{
  "model": "image classifier",
  "arch": "inception",
  "beta1": 0.95,
  "max_precond_dim": 1024,
  "adamw_lr_other_params": 0.00088,
  "batch_size": 128
}
Rows from block 4 of a small image classifier, named by matrix and row number. Rows with one number belong to one channel. Each number is 128 + 24 x the weight over its row's rms, rounded and kept within 0 to 255. All counts start at 0. Numbers have three digits each. After the name is the row's rms in percent of the matrix's.
After each channel's rows are labels from the 100 images, of 14976, where the channel reaches its highest value: "patch colour" is the nearest of a few named colours to the mean colour under the peak. Only what is clearly more common there than usual is listed. The data: microscope photos of single blood and bone marrow cells.
# r30: branch 2 reduce pointwise conv (model.blocks.4.r3.0.weight, 48x192x1x1), inputs 0-191
# b30: branch 2 3x3 conv (model.blocks.4.b3.0.weight, 72x48x3x3, transposed, each kernel summed), outputs 0-71

r30.1 089:124155119103203129137126104123168158165128130103100135117130162107134141098119130122121113129119140122104075124149150116118175081114095108107120090140119106126101114136109113156157172158141122111144147113156148127114108116152145164147122183125101153148126110164116162127104128178080105112104129143187168148124130124153142079123134151105126111139110111130120167129118146170144165130103196108168117113112140141110134163157135125101142137145117126131132156118116094138182111127076147069163135138102113106151140104087180138148123145132124129142124095136122131154152118124147163144
b30.1 086:148124164069117135135118121132171128180106116138115134116141099127088112141156121135106109151134096163149121117135138091112163116153107162162100128127130136166114179125156082124140090112113119117094127117081103106154
patch colour: grey

r30.44 095:135127148130073082155108142085120131145120175160163131126124105156135177159130084116094127133131081096120126144148079124109135166100108138131126138163113114123127103134171178104124131100088120140089089141091138107124127126133153145152099133116117102119121157139153129136154136108138146123136103128145092156134108133128142150123083147147155144122177115146139148090160172112153117139148136099101102096129128096098113123130108139069157131158135084142096087157150143151122152098156144163146155106106178119125141144088118124100130161109155142137120108198114147148111128147097154126
b30.44 100:133137127151087101086098152107118102081145075121128099135104089101137074113143123139127151184081121135101122136175128114123105145114118113126146110116138143140138123096118168117114106135145123136179130115137126168098
patch colour: purple

r30.24 102:082158112127153096158081107136143130181110149081104129097102119119113139128106089116105109135095095102176168131128088104169170150086139136098130124148123129088145121087122133110130128114126129133140148098170114137132121152106121127148146155163153122145101133150108134159161152137200115177130154152109152158137126127126125165142097156138096159149113122148093090121109156112135155157122137108137131108175107148148119133118126097144124115115185117161103120101112095153146115160125128094127136184101108115097127134146151122115094154139171131116110110144126123178131143119076136113
b30.24 100:128146138089098140125146122148116165140119142138107097110087112127155045142087086149116117097053149115158092120130083114126112125139142136154131139133129102115146107111112100115121107128113106117131091107132128114107
patch colour: grey

r30.21 093:097132158176113090158086137114129146130168092178133121122099142092160131135107091125090115151105120101162101137103096136138138142111111151138123150122087116095112117160131121120122104094161099099156139084143124110119136126160124129116138137124082127103118117113115165068162162092139132148138130113123177146159114138103111126085126120105141144102163114156155072144160163132109138121096143143120160169129122113124147110133116165088091052112155146124112112108132180139124161124146096131089152126118151086132136123149115126143094173149158143115115122159121152138108138129094137143
b30.21 086:144128113129114100144139110101144121139120152097115126127095094106159089074087096125130131095063098114138155142153116111138140174128108067128156165116113151144105123130124154135104120130113111108115103078103123126108
patch colour: purple; blue

r30.10 114:131113084123106104112062121135149161110097116103132133163113105125082114110139090125099085089104111100099105108112110102092105123104113131100084116159128172094124180102134121139090135115139147124113121126144164121105105106149111124140112107105131099141119121178118145153130137122168148155171087146067163114150083086175114122107119120163125168096111126144114141094151119158124118106150154096114113099123161109178138126146116160131128153133119093114131127176140163139163176099108161142140132146099126125113110147109108121091105173148147124115136113131128120111113115120140118160
b30.10 152:112114162112099133143093151113104117126133127111129147108122213117148111108207121114113099122095099105114121112137128102106105144116092136103106104130118127112136106091147114134132123112147107125153104116163129079088
patch colour: blue; black

r30.27 089:123104138147139087182093157128145106154100116147071114124145085135110132088118136120134094125120131121132111122137142143142111148129108168135093150129175136141152120121132120110103125162156141133154098105120109138139216124125128172141106130112119121166135100077089136122102115145159093107200119115104130171107136102168123153119115096146148144083132127145104130154149109124105154122123122142125134130136129101110148085132154174109100151141055120140123110111149098115099145149135135156114128112165141094104166129187153152097112172132150133137100129101153119151106147143111123120
b30.27 114:114119097144131143130102118134121171116141115142157167176098158151134095121103126150129148107133152118128139096155123106123135111137171086144126127118101133116111130136147126122159178180122129186197148091125135104108
patch colour: purple

r30.7 086:120119108102120141104163170121135110119130153109118151175108111091118130138135130113161137132133112128125120105132095156102140147138097158133181112126148084120131194142147150128143137140081148117120113141124142144128125109142166106165118185133133134140108103142169168125148180158105132129118144160116147130105143093140147132106086176146117131134146118150136133154135125140136105113088095132104093119151133152118128152091147105148117115156121107128126145129118109118150107130121105104109127135155110133144162186121206152126110117134116139139139087142080141121152169170152235123
b30.7 101:132124111119124149094119128106141087124080129143130106114081107095088046114099125099183114144131120122147115126124105114133090099126142114121116120119130097165136116095139111123100110136093146141119096097093129111165
patch colour: purple

r30.43 098:138102139142096138189110117127144142132126100187141090145149134177132119109111105139108104115119162119134101152117114125146103134140131094094102100093127102097098116165134108137115107128078158122098097138162104084111077133142120099130092110129127109119106129109154120095098108081167145165095121103203101131128092151102156133092108132109128137121146104147110108097113147186128132140165152116116140143115132153120117172169113105147145170106170113140157086118129107139164099127144132140161133085097136129092127167133127145140104092137142117122139135114106111128155133157155124153
b30.43 076:134099112147131127133125103117139146125108108137142155148139140130120094104128102118102168141131124131122205152126154137138130142108169092101135112124106121143121097076094132150079142059103125076113141107123133129088
patch colour: purple

r30.0 100:102104149086167125160169123137180114160171187167202145153166119110120168115134175127121121114150098115103093161101148142095098119128103115138113109184120156138165118143159148108125138121100126136098134146147144094168117115131136113091090149110088109166121100137126092128152191156127120102126126140080131163163102126107125095144111142175124138138170105161132144133108121149144116141137113110160149105133120148110094114108151103136137127135117126144114112125146171128087119140128124109164104120129140111149122110126111147073114120153151132107086136128118107124127134133179139121
b30.0 101:098105093168122100080106127121155169111136104103111112129111150113118127167100108074113104146134101115127103129063141147087128116125091102137112102134143079123093136153130106106088135132131101107133114125106156116116
patch colour: grey

r30.5 113:115116111083152125135119131148121138101083123157166118111105123132115150083125161107088158078192107104082097112122132121129143119154150126124076163147152123118158112108154132176111086146164111096126157123130126148137114106103136147132102134146131131149146146157163134142138127112112134095107090153120155134127132123143104191084099118145108093130106146121144121124158128133171127129158115123134129093110158163146126157120150143064164144171151150161106114150134128138129170122133106143174083133126159146102118087104119116110146146101113131109099160086160166137131126122134095078
b30.5 102:136107108135121126191057109114125128111137112125128179138142137107136195123115186123131098144183107118145146098134122105134131099138131124124120136123121111116102122159067134117124133132099114152115144125107145136086
patch colour: grey

r30.12 096:153098096141148165134098122127138136133078108127122183169123125166113110094137106094096142135126108095136093142109133131115142117106110114133171130137152064106120140108083119163122157123100187131155126152112139104143158113133117104134094118116161133147139156102106120118116152146143100084087152110111102158095133166139084097132102149141111140120126108121112141126111096093091098137173115123091114114120099078153129154137142155125114127137123084124102108158137126124138186113150110133111130150154122096084152128113124106127151150155155094134097123081145104172097084130144086137
b30.12 108:160142185105157167145120146139154137144118122158109150120123137137163170156190176136111140139139129121120152098165140098136137078115139163113131118149145144180104137133097173116133138101145130152115134133148143143101
patch colour: blue

r30.8 097:143132121140133109130147157174151117099159097113124121143149173114129146146130122117184182147175130176145139119097127134139101091099136154147136165109119116142098137085120092084130133132109155151147081179111115116091120128141161087166126141136152111111130101146141159148080104116138155133126098134128108097146165078134124118136161118146093141135102149104134180153158101142144107157121147134134110196118113138123132115114128142183121139131120197128138150134097126090119125127152132121128098054158155104126108089133132152136128146114132138131103107108115140129166119120166129111
b30.8 092:121115087101114136129080146108101091119111106171132109113141109131100100106105155125122123133136124094115169126150105118104143139161080105062122103089134086120098120099137105114099084105125114142107122100146118108149
patch colour: purple

r30.18 109:116120092112125109121128137089182104102134105154096118167142144090127119163112066116151123114123134149161128117132106138105108132126112136192145131107132119198107151132154078118122111141134146119159103117128133090167134105150106162133103108162153152110160089128133115083113154127130083118132110102101093127135150142099138110128160137116145117112111120137088132126158134155124134099131111157138083145159125149138113179135132150130190127137102103152107136144119137083148129168133134128130098151115129130105146161140131135087107148172144090108128094162099118145083082078131163112
b30.18 113:128123088095130134112129145117128102137133133126090166086106135110100046114066111094132103126110138122107119109103146163144113161135165145119131117149124109118054123123121146110128109134101134100129093130127129108110
patch colour: blue; black

r30.3 094:099163141100132148134144160105147117171151138149162160152122101145147125152137104135104137112121101154121082146152101162100120134129116143157130103116124130145106141137172134198149115139153107109119117132137197150117157148119073095114126110149110103134187125138157139115118134123115140134137117067122134145088153081116093168129123083131148144120112173150082128142123122094125127107164079095152123097147133118102140133144141126106159085162106119131105137119155190162128098142112136121133150146130130181135137155093148099116090095131129122141129170131145171162118124108115114129
b30.3 102:141157105100159143128105136139114107106133145132153131166111134102151101116156179131146123153189142129142138138144122097099137062137108115106107106118163095166115094170105093125141111127151164116123147083123135141108
patch colour: grey

r30.16 099:098126122115173146112154150097130143131157135155127131118138089119114066137122107103146143118121102090120140137121085101114089121116131131113132138153098089131119145156078100142144139119110182132168097179100144123121108076190212160157106119072139151113135165138183158119068107155083090103099111161137094135124128114136139096122136095163102148157117127131146183119161139141121154138123141110121125111113146138151134106101122135083129136098119142144110122128106103148150155132126122136123131126100100125114146125092150118094121127103137126115125140108136111149113088105135116148
b30.16 108:147167130132100121199124134097120130107125132143101114152083132123152096144117174126136124179178152182147108087140159107109108099144149155125147141123113154125136174138125155123156123123143100151139126145138157145121
patch colour: purple

r30.41 094:127093120117112099120134112102100121113113141113121100099143139142145117135113112106118146116113127125164140117152118119126125158105108145159140119188173160143110129131077132142111138105098147090131102123090160121140106127100138097155111123126105128113098097105125104108133169146179135112122148117133103141092106117135101132193133141116101142114164131103157159124122197152082201094081173113109109148135105103165105113182128151138064140110145115114103137149087128130183134073148170111141158154118122120153133115097130147101112141116119164143123120118114134146158117147140127122
b30.41 085:126130161140084120086157138147140101149133094112142126082126094138131085130090103107085133098095083154111104152127144123128097112118098153084126114133136141135097154133126141119135093130072103128102128119088092115136
patch colour: blue; black

r30.15 110:126125135091124142109114142149127149098077101125129193080088142090102110190183123099135133110135082106125127123151124120094124149211084147173111142133128121142128163112138102172107112112129136104126119149145137115180108136127117105128121129133131103127127096108159124157161087111156127162150100104126101129136114136159145101144149103170124142120144128126119114169112144134133168137165139160129120140125124134158132125103120115141111139139097105116119136109159130152094132119118108156116140139159139145145171175103127120139214112132102111147155155116170121112111132179127150154
b30.15 106:153134133095127144135163148128168145112103159113112121132103077137086139118140077155128144102152130115112148143140127107189154086125139090116086126114139126112170098114114125149176122136110117143128174155095122139100
patch colour: purple