python train.py --arch="inception" --model="image classifier" --dataset="microscope photos of single blood and bone marrow cells" --train_examples=97085 --image_size=32 --crop_scale_min=1 --horizontal_flip=true --targets=["cell type", "smear"] --num_classes=[17, 2] --norm="groupnorm" --activation="silu" --weight_standardization=false --depths=[2, 5, 5] --kernel_size=3 --stem="single" --widths=[96, 192, 384] --label_smoothing=0.2 --loss="cross_entropy" --head_dropout=0.1 --init="torch_default" --optimizer="soap" --beta2=0.99 --lr=0.0018 --beta1=0.95 --shampoo_beta=0.99 --eps=1e-08 --precondition_frequency=32 --max_precond_dim=1024 --merge_dims=true --one_sided=true --adamw_lr_other_params=0.00088 --grad_clip=5.0 --steps=10500 --batch_size=128 --epochs=13.8 --lr_schedule="linear" --final_lr_fraction=0.1 --warmup_steps=210 --weight_decay=0.0 --adamw_weight_decay_other_params=0.05
Rows from block 8 of a small image classifier, named by matrix and row number. Each number is 128 + 24 x the weight over its row's rms, rounded and kept within 0 to 255. All counts start at 0. Numbers have three digits each.
Before each channel's rows are labels from the 100 images, of 14976, where the channel reaches its highest value: "patch colour" is the nearest of a few named colours to the mean colour under the peak. Only what is clearly more common there than usual is listed. The data: microscope photos of single blood and bone marrow cells.
# r30: branch 2 reduce pointwise conv (model.blocks.8.r3.0.weight, 96x384x1x1), inputs 192-239

patch colour: blue
r30.37:169127169106101111143113141099162176154135173131102114137143141162145134120154128110129128150153131143142098120120126156124130132117115104146113

patch colour: blue
r30.85:138160144140117131143130134090152105133125125122177152129114143134156127138136114124130134132115121105172115139186106142118068148181138156127093

patch colour: purple
r30.46:098066173106123122126151119161147131117117164158161109114121137138106154122141127105141164133102158139116105090153165110136107127195120112154176

patch colour: blue
r30.64:156152129108160107083125117079119187122079076151171128101112110092106140154080089086141113116143170074115108114152130109109113113128088090102090

patch colour: purple
r30.62:135147127117114091161142117105127133083095126151077125116103097119125118130154142122094129126132095089121128112122132124134140096106140138151098

patch colour: blue
r30.44:100185176120100126126094083146160144138141113100209113130102099124130158145107117106175126152134148107114130087150111142108130118085128087128089

patch colour: purple
r30.82:128128141157152094150144185159153133149147157144163130165130163115141147137128153161099167142129123127129119146151108089188154152121173122162154

patch colour: purple
r30.6:084176130102109117107141143117129101106123138140107125089149125089105125118108119123122100123095130120072105132104133109150123130104120069092156

patch colour: blue
r30.94:173155099135116094137132179131096151139127144111175124128122164133090145182130111155080140124134109107138166115127152136147139160185173102135138

patch colour: blue; black
r30.38:140118093110070153086099103133114111104136118088122122103133129122111120114135139150114103136099133113093130135133114149101135126121121148114140

patch colour: purple; blue
r30.10:146108160165116156172155122121161100121175137123106123132183190157133112104150106132118147099168120120139106134180118154104150104161090110192099

patch colour: purple
r30.90:115112157175133150168118112131134120131133118073145109149153127143120131131140143157148108156103116138113122136097132159099129110137140114141121

patch colour: grey
r30.40:120121127134151140142127091156105139165126076126136132141117118127123149125123144149160118154128113131145132150112121083142112151112151093131119

patch colour: grey
r30.13:146097116151130141092122144157125149113127168151130102141108131137134127122099132184138083108125120181151099089115130156157106134109104146095173

patch colour: pink
r30.42:162180161115109112121128123126106160116169172113128113134101117126087166134168130197173109142118181122154163106106157125154121114107129152126128

patch colour: purple; blue
r30.12:096100126103122085104124135168167168084121086135129101096117111132107140146171136119139127112129115127118085139123079090114126094118082089130120

patch colour: blue
r30.22:124095101100105142130126137141130093135149154156162127092132169132129126146142143157082122133146116187132101120167116136164157145132132173127174

patch colour: blue
r30.16:127119083100143127142148123117099103142122114144118123184114095108138121165135145156147131120149092191115075076110115129120125093106168153130175

patch colour: black; blue
r30.73:093092118148139100114117188133138117101127130117140140120110125125105110133073138119088123142128090160085143103076110129160103139160120085143115

patch colour: purple; blue
r30.36:163131125123080114108125104133128115091134118100135122131125151099104129116147137083129125089099114080121119115143101166089114147132117106163104