Weights of a small image classifier.
Model: 2.25M parameters, 32-pixel images, norm groupnorm, depths [2, 5, 5].
Training: soap at rate 0.0018, 10500 steps, held-out accuracy 93%.
Rows from block 6 of a small image classifier, named by matrix and row number. Rows with one number belong to one channel. Each number is 128 + 32 x the weight over its row's rms, rounded and kept within 0 to 255. All counts start at 0. Numbers have three digits each.
Before each channel's rows are labels from the 100 images, of 14976, where the channel reaches its highest value: "top examples" is what is common among them. Only what is clearly more common there than usual is listed. The data: microscope photos of single blood and bone marrow cells.
# r30: branch 2 reduce pointwise conv (model.blocks.6.r3.0.weight, 48x192x1x1), inputs 0-95
# b30: branch 2 3x3 conv (model.blocks.6.b3.0.weight, 72x48x3x3, transposed, each kernel summed), outputs 0-71

top examples: cell type: eosinophil; smear: peripheral blood
r30.38:083140077148129056144110142081114121091124150137098186186135225121083136132104088176128156154151199129104071150109155116111158185102137122124129112086157136131122100147148112086145134084169180185125156153102175101181094176097119161154136140152116148105124141085124077089188109125118137104
b30.38:083098177148102101137184130037116165129092125086132132120077155097127123108128181132135110132118110132117127144097090175096157111112128157108155121112210131124145096090159125129133178068057126172089121103119062089153

top examples: cell type: segmented neutrophil; smear: peripheral blood
r30.31:248148104075117140117126158130127129113180207149099233166106169184138086142162167085138074088122112133119107075101145107126171125142134212116161148181101107101097148133105127141122122117077111122108141168091112155136076128083101111107098145099127127158115154108122134086111160146129197111
b30.31:110146134126155136087126160146121135137067153126155101160153116096136072128088092087117159044108143075117111126085117076125078060106134133113064127101119057089121108175093103127077143113146131111156082076157141087121

top examples: cell type: erythroblast
r30.22:112193121116180189103115109149173107125103065091069127107191066107208090108068116126099126082127131098087091093202164096131086160100127169234107110107121080082124133120121127135100119162101103101053110159150152134213103106125095100150134106103068165118124176103124074098119134133175140143
b30.22:229126091163116112095141129052101127148199149198150149144099109135114197149133113106144118097148123105117126106074155086116152066108145133062131129138144073097110094094151114117107132102125087115079122085137145126130

top examples: cell type: artefact
r30.19:108170174139142123213182077073121172155113142147124149142181131147168163145113113099126128094104132039116188154132117147101182098112078090124126135146116124122127153104101067133100139063108095132161117148100127126138124098157109129084166133127142105123075105094104082134103131169089096096
b30.19:136117098141173102101077115123157121173101120102142089165150135095075107189169071095145094107097107127092101113091163116195120105113138092159129099142127119168146110176124126127020114119119108125102102124129147176051

top examples: cell type: eosinophil; smear: peripheral blood
r30.12:094139103124116128103150162128122160124088105091139170085094165090127123083100072104108075113153115147150163128128099124126109128114056110078098108132124095152169105064107164139090086176131092138107132118057082154143126096126165107172088161112130111112112161105142107051129071088078125176
b30.12:131128157165128114110137127127100064131220135092125068100133135153143152142153115122128118145085078125138093109157203147221147205164141140114111089209150099114141136156098105139094126138139105088100092099133137117117

top examples: smear: peripheral blood; cell type: segmented neutrophil
r30.21:147147080112118109088152088126152106093137139081169139161106189104149141149112116153120111173044135145084159132077135129110113126131137160083115145170043114127069112091113129126108146086124139059108120080083055132118143125153155180178197115079139089091091160101133101134135129148093199103
b30.21:103158189148137114149077157145114104101122158152121142130159152132123159146134072121147151126117103107103110120107034097109087195114083111162130128108059123056114148148104123093038112075081113100094113119102126155141

top examples: cell type: promyelocyte
r30.16:068112125168119146103099082111127069140070099060099072101112147168150106119115113127168091178074173098104126150175083082129091106162122100099051149081055115091125088091070116132116121135128141103193098122095110126163121200066130123124131098170125124106140171084135139092087125129093158138
b30.16:136128103124079079096112147130125124076197123119126180101159109150084164093119095113129140171105118103095148114126099183117078080137100098175099131094128119051071124058154134089174101132071073103162115143134145131149

top examples: smear: peripheral blood; cell type: eosinophil
r30.32:115099153108126128137149134062067079076168099148131096127204115181212141176124097141151131188116069141072166100104181177151111098121175172122158105106125107073099080133129169075107138110148088100084135069079207154115145128093172125201137133165171140110153134121127117161094128171132127142
b30.32:101128137105101097117118107147094136125123143108149158085182147121102027140117089075131106081103104097168068105103130098159168103112099118094139177121126097147087129135153206097035097126115124118104130108135106185106

top examples: smear: peripheral blood; cell type: segmented neutrophil
r30.3:067085177132180120112151108153144197164052130165142150145212142201121158092126153143125145098185160157121128185188243122159150161178059122140138117122134106123124111151140118115137139151114081088097122122165150098127111111182144104145098117106105114097155105100121228156096135121116111125
b30.3:102097073111146148088103083156121107114098094124109095124087139105109101133122145084094097130114101105136143151139141081068047106081155058115147140110138098123117111115078076118043081119124111143094109082104064141094

top examples: cell type: eosinophil; smear: peripheral blood
r30.13:126169141100142121166182120103131201195063166119142182093110144111128137088121122150102083079142133117155127135091151175127057088096113129122104115155066167110135095129161134117098152125071112109092119099154067120138143131106102134130081141077064118124164103094108139106096129095222124144
b30.13:107113075135109043146100124096122071063180132128144147154140101143115156100154119126114129135081113123110153131133148078092101066131173161156079103138107103144131126133106077124046139103214155093096130102095153108101

top examples: cell type: band neutrophil; cell type: segmented neutrophil
r30.27:140070057134117117128099134083174158087134159164115164099117148129089124134109103137062091145110114125116090128133095094171120104138114135115114155206106225115135104081145127102167118129093141132186105100110107116130102149128093131178072091125158094135099138137101129112106148093138192109
b30.27:109156172120136122127110125099101121102097142187173181156161164146128100170156136207169163105151154132125099173131148115092123094081166138066127161102093151068166102081147169123136106177131194152106163134148166081128

top examples: cell type: lymphocyte; smear: peripheral blood
r30.29:103150130184162164126131097114120184161113124136117092099139077075116118057078137080066098181094187102137090113141160072218098145116087171139146096166156153102110155071097170111155136106158095119131091181089097127060108096119109129163095106125120072145121107083124169138086115092176156149
b30.29:131129149121119088143068133140123100112207155101115080094108107127116148136114122145128109124144123112108101136163138137061091185176116119195133046111073132133125084095133107078088079080129095127107093058142146079103

top examples: cell type: blast
r30.2:108128128130096146107101068125065164124129117147094079097121076128139135081182139113081137187106123148145226194096141105219142161078116126186139124093115111129146113124177139103140133104148072176102127161158160126140130099120113106122118146123072154147141117149154090135119193143235115099
b30.2:130154150110119134129111132098105141139151136188141150110125114140157172133131114130156132125135131143144095209123111103126157255154160116167118151178139151182169129103122132117087103127094089086093116140124107132129

top examples: smear: peripheral blood; cell type: lymphocyte
r30.6:149147183191131127155126079098129137124105169163172101163097130115102161090191183179167190112092115184158108188132223110153140157140135092097229145158172149133111133153191169116163089090117132104183163186109148121160114096088104121123107087148149138181159118121129129091108121123208125062
b30.6:135133123110093104107130119121145117105146128135129119113086131093125104123115162129103071104124100072100084103126117068078108080117106081073100143120103128138158128078095101109064059127097147082048105093131041079119

top examples: smear: peripheral blood; cell type: platelet
r30.10:166120187112080204112113127114117183080113100109099163074120085118143100115093177157197124214120135123125145125156146079140109103167105141101067146154134115084142115169150184154058099105142106135088082107217113100121143121067149174108122091131114102121088133134117095181109175102116130130
b30.10:145147144108076192153188130144106136091127125203146152113133119084147070134099120119077158138096112133118069119195146159227145186133122117130154102147170081115129162158141147141187105134091103134134132153085110113127

top examples: cell type: erythroblast
r30.9:056138097111133150113141150146115090160188116101174104090182107154179103093142067096089179094175086130165181158198127142122146121144137075157100159171146086134073101158144099145159146142050098117165201175110179149101116160152126097141104138101159095182160196124121144153134134149097169161
b30.9:126106094128101089068188116127127092113106093110099118111065141130083090130098105117084122095068121086152086093118099122144162056098104077083125162147125102126093119098106117081046128141104097086142097130173094097126

top examples: smear: peripheral blood
r30.33:170126128109132113181187162141149154110142093124115106083141125097194093182089159082112116166083108067113143102111122132143136130103103110067116150110150142079171159078161126145071088140111168097204105191124160099162116118120066138135107169136157114201108119138114096109156130094146127152
b30.33:113085173060118123104060127124127139111124117066126120096170095114142090090127109077106095104132134106032095078120105078160135111138132120118165132144056134144112138137138157117060110114079141170075159114091149154126

top examples: cell type: erythroblast; smear: peripheral blood
r30.47:089098134068199081118119115144150124093173117193214090165084112077112164101094124122113197090117126127147112103128143144143107153117178126193081077101164107130128145128116102100123094143100129160130094093133098122102124126081104172130103122161071127135141103116121095115117100121139180076
b30.47:135107144129123147144081096105148147134071163085111101136094106118131125079122203104111115130152176132108113132109111118158163042110109059083083170128176106110121123073115111088122159163046077141145085091140110120112

top examples: smear: peripheral blood; cell type: segmented neutrophil
r30.34:121145191122179097128139133120152189131123147186107098172192146115154111084117092127146076129156145108053079106141170089170102092071117143138121104096111135087197179113069105097074110073102123127156123110036123111059077075162144098103165153167171116090119169165201119118184138139117110143
b30.34:136101096112198122101101090143149138131133140089147115101109147134122080119117130111131145095130110102097162088103101137089118091080063123108118106123103092060093132141093102122075067106086070068069089105080069108097

top examples: cell type: plasma cell
r30.8:151124135179085067116134181108182132100133089117135130140130129086086147108152153093110097138085148173118172151141103128134132090113121173093157154134139141122163096180111177116087113114133177188127117128062156122155132128093182116220113130067096097110134150121114092151151098174222183068
b30.8:149107156108164123129136078122119157102125113128116157142134155113155178130137104158130148109192071134138025146076171133180112174137162085152088143055150169131116136115147182131058097074124136134080123112116086136124

top examples: cell type: erythroblast; smear: peripheral blood
r30.18:073139118105086107119100098110081189113096084151131072116167070070134069085086143160134117083152092151125112136144076211166092110086174101120104087070098123157177170114147086138116128125096141186106118110111153148103110098075152189167133106194117165087129146127150107141200125087085053134
b30.18:131107141119135113156067106097162100151096109112127106104120088110175086104153093138102099101134180188043166053075166125144182081070128099088088164153139091136142115099125117084157101152103111126164138128133116171136

top examples: smear: peripheral blood; cell type: platelet
r30.46:131115128095125117093091097171101099069092128060149122089155138166143186099084130096136108162135121141103137109114121079124104120120092106095084123086091167156071148166181148129107148091083090117135116081172090136151171112099189083104113141055114082095124088137121110108102126140125105130
b30.46:137158176155128169158159137081125157124133142113143188200109159144167066117120122175114165153130132114174127075156141173162182140115155124139092158167140148189138114181133171062131120164113139174140168191106101110138

top examples: cell type: lymphocyte; smear: peripheral blood
r30.7:119141101208153204139103116118131202106070142126086180120123122129085117121102135194160094153096074128121122193114123118165126116104113138118068145184093156135074087127128134098162152143139111150128130109105117176123160091112146183122116133086115127102202163137124105088148115144080147125
b30.7:120137103115110112167123150129126103101200121107119101094095130122118097132136097201134096125115091110155027114196079076109094121066106088117070089127113108141125126111114130077083142099149110096096104108073104083127

top examples: cell type: lymphocyte; smear: peripheral blood
r30.14:088137109068204076104133080146082108105112107156143097072129074119089132144147094098121090107050136083120212081109101111075198155088178095118124097101122099146131141093152081107100106131126073121138082108113090130112118088124113095124163157139127180105124110103163073156088115138087094082
b30.14:148150166150168156132137102148141185179087155119144069208152119131102106098130141130130085100126171091059113104137094090217129099148084088121109109152196138170120131109146125127112136103090106076097129144154174130096

top examples: smear: peripheral blood; cell type: lymphocyte
r30.30:182107174119119135105121107133161185159079143150171133138111180113092127115113171169140170131143142148121082082116220094130106128127136098106171198125184118127192181105102136080132137108102135106125096157113168082134129096142165147075159099109113083204117071159126093104122118103138163137
b30.30:120112125091130146112115122138119115124090122070120116150094113128109057113113122146100114143128070130095174107136117101090134069125113165146162039104099121102175117095158154121057094102114145133018133123082113076098

top examples: cell type: artefact
r30.24:057096126100149085115146144102148127136099097139097115092185090080101081112116076126119115169130151140112183103140110068135138171108110182098109094120146176070070137048171124122113136068140106058135052141094175112097132098171145113165209150104081080127100104157209108137101145190105132117
b30.24:151147158165221178134094134136203117187106124130117117102127125133114163088183115137125080129111128109112088139146135161195151214181099119137144131143131139127131131143084140085131069119079130143098170109106088105085

top examples: smear: peripheral blood; cell type: segmented neutrophil
r30.42:132138103087149084156081126125140115117119167095109160132125123165126142130164159106146145115154149117103082049174140066092146163136067118102152127088133050091127143118089159097081101109099169116122127131123187048178117134135146164155165116082058093128155097088120102077126084161088140100
b30.42:113125111110108187121151113091087122131098147123086142141139145109125215108078125118119165159135139095171145155135072051095088139119093064117101108111048075043088123105119125149102134109076162126119114124126132142111

top examples: cell type: erythroblast; cell type: lymphocyte; smear: peripheral blood
r30.36:121160109105109072139070120114160087134084117086169117142102092120080158104152105179139137128163162127121104122153186093144105146120127185119191123041113063185107127121124097149118137095172145139238118130109154193113093117118132168140109090106140114118128119127127125094140131114094135173
b30.36:088098139120075120134197111121109118059091106110120066103122140089117128147144098103118109111132105125129118102069067118104112100096094125120139065069122102095087122160078089114130131051135064105088105099109094095092

top examples: cell type: lymphocyte
r30.40:144150143150124134131135130174167160113112076115073157087164092095164089101095109100167126132128103106147101094168089110092183156122130146115150164111105147101092101096151124111118104204065167118145108084135076098110112127125131134172105114080139156131055152128117120072160126201117176142
b30.40:116134126125161181084074071071157225191089124102155148184105096077121132121121121135161091115126098111139116161127119156115136060112086133103117130113162107095124097086128132144134144098094122122117116104103088047086

top examples: cell type: lymphocyte
r30.5:096137176164118117171137121069133154063074142141112078127164092148135119089112143135119183108116112114114127158163140135116149081135153188096113069075115168094122055102132090171177172137158131138205107218099100225124120076170134111152133100149162169143138099180171131135232114182139138175
b30.5:083098087091132113118107082139156104090101096109136071119123099108117069131111093121122096103083115125094120099090139100086063062077093170064118101113064104119127113114119085128096079053112112131137118112083091125118

top examples: cell type: eosinophil; smear: peripheral blood
r30.20:138156114140109103167109093111175181089099168127163153186138162154087115106087115132108139087181084126153081107154136118144077125128108127131153096094080089073115121118086138163141162104137080130081136073110097175154124071131092085098097093161097149088190095089152135122081118091178157060
b30.20:111149114161107089137128123071137098119218098125122130063148140115163168076124095135073145118068102119164104141078164099108122092115148115098067094131122122150146098102120080117071135114184154079155115078092085118151

top examples: cell type: lymphocyte; smear: peripheral blood
r30.41:149131093122143130167080095117132151140062207125176084132094073141111104127142171182108172166090160134186138096091158115092110099122127132104139089131151116134166099143116095156131112072145111158048134111113170119136157104130107138151111084132082129168174077128139187103161110146091171107
b30.41:097116126129095107117141115146095096089118102111106097124123083142083157119114124134111095069098133111164092106125058096098094055113127144135079038084085120104123081101105124073127179068135151086106120100078138101099

top examples: cell type: eosinophil; smear: peripheral blood
r30.1:097154108187159161130150131152094176091098106147114134137134174169115171066138156134104210132180114096107109158216128148131082148127136099144154143123137129072178165157133166132176134143124146172174129116107170184134101122140071124131082169169129155143111132154100107108156151100154119160
b30.1:146072114139133136108107129082128108109169117149093087104076100118103151125084175108109125087128120129112089101100131079088087044061078077077112106133111094133113108087098111101089075123080120104127126077111072107148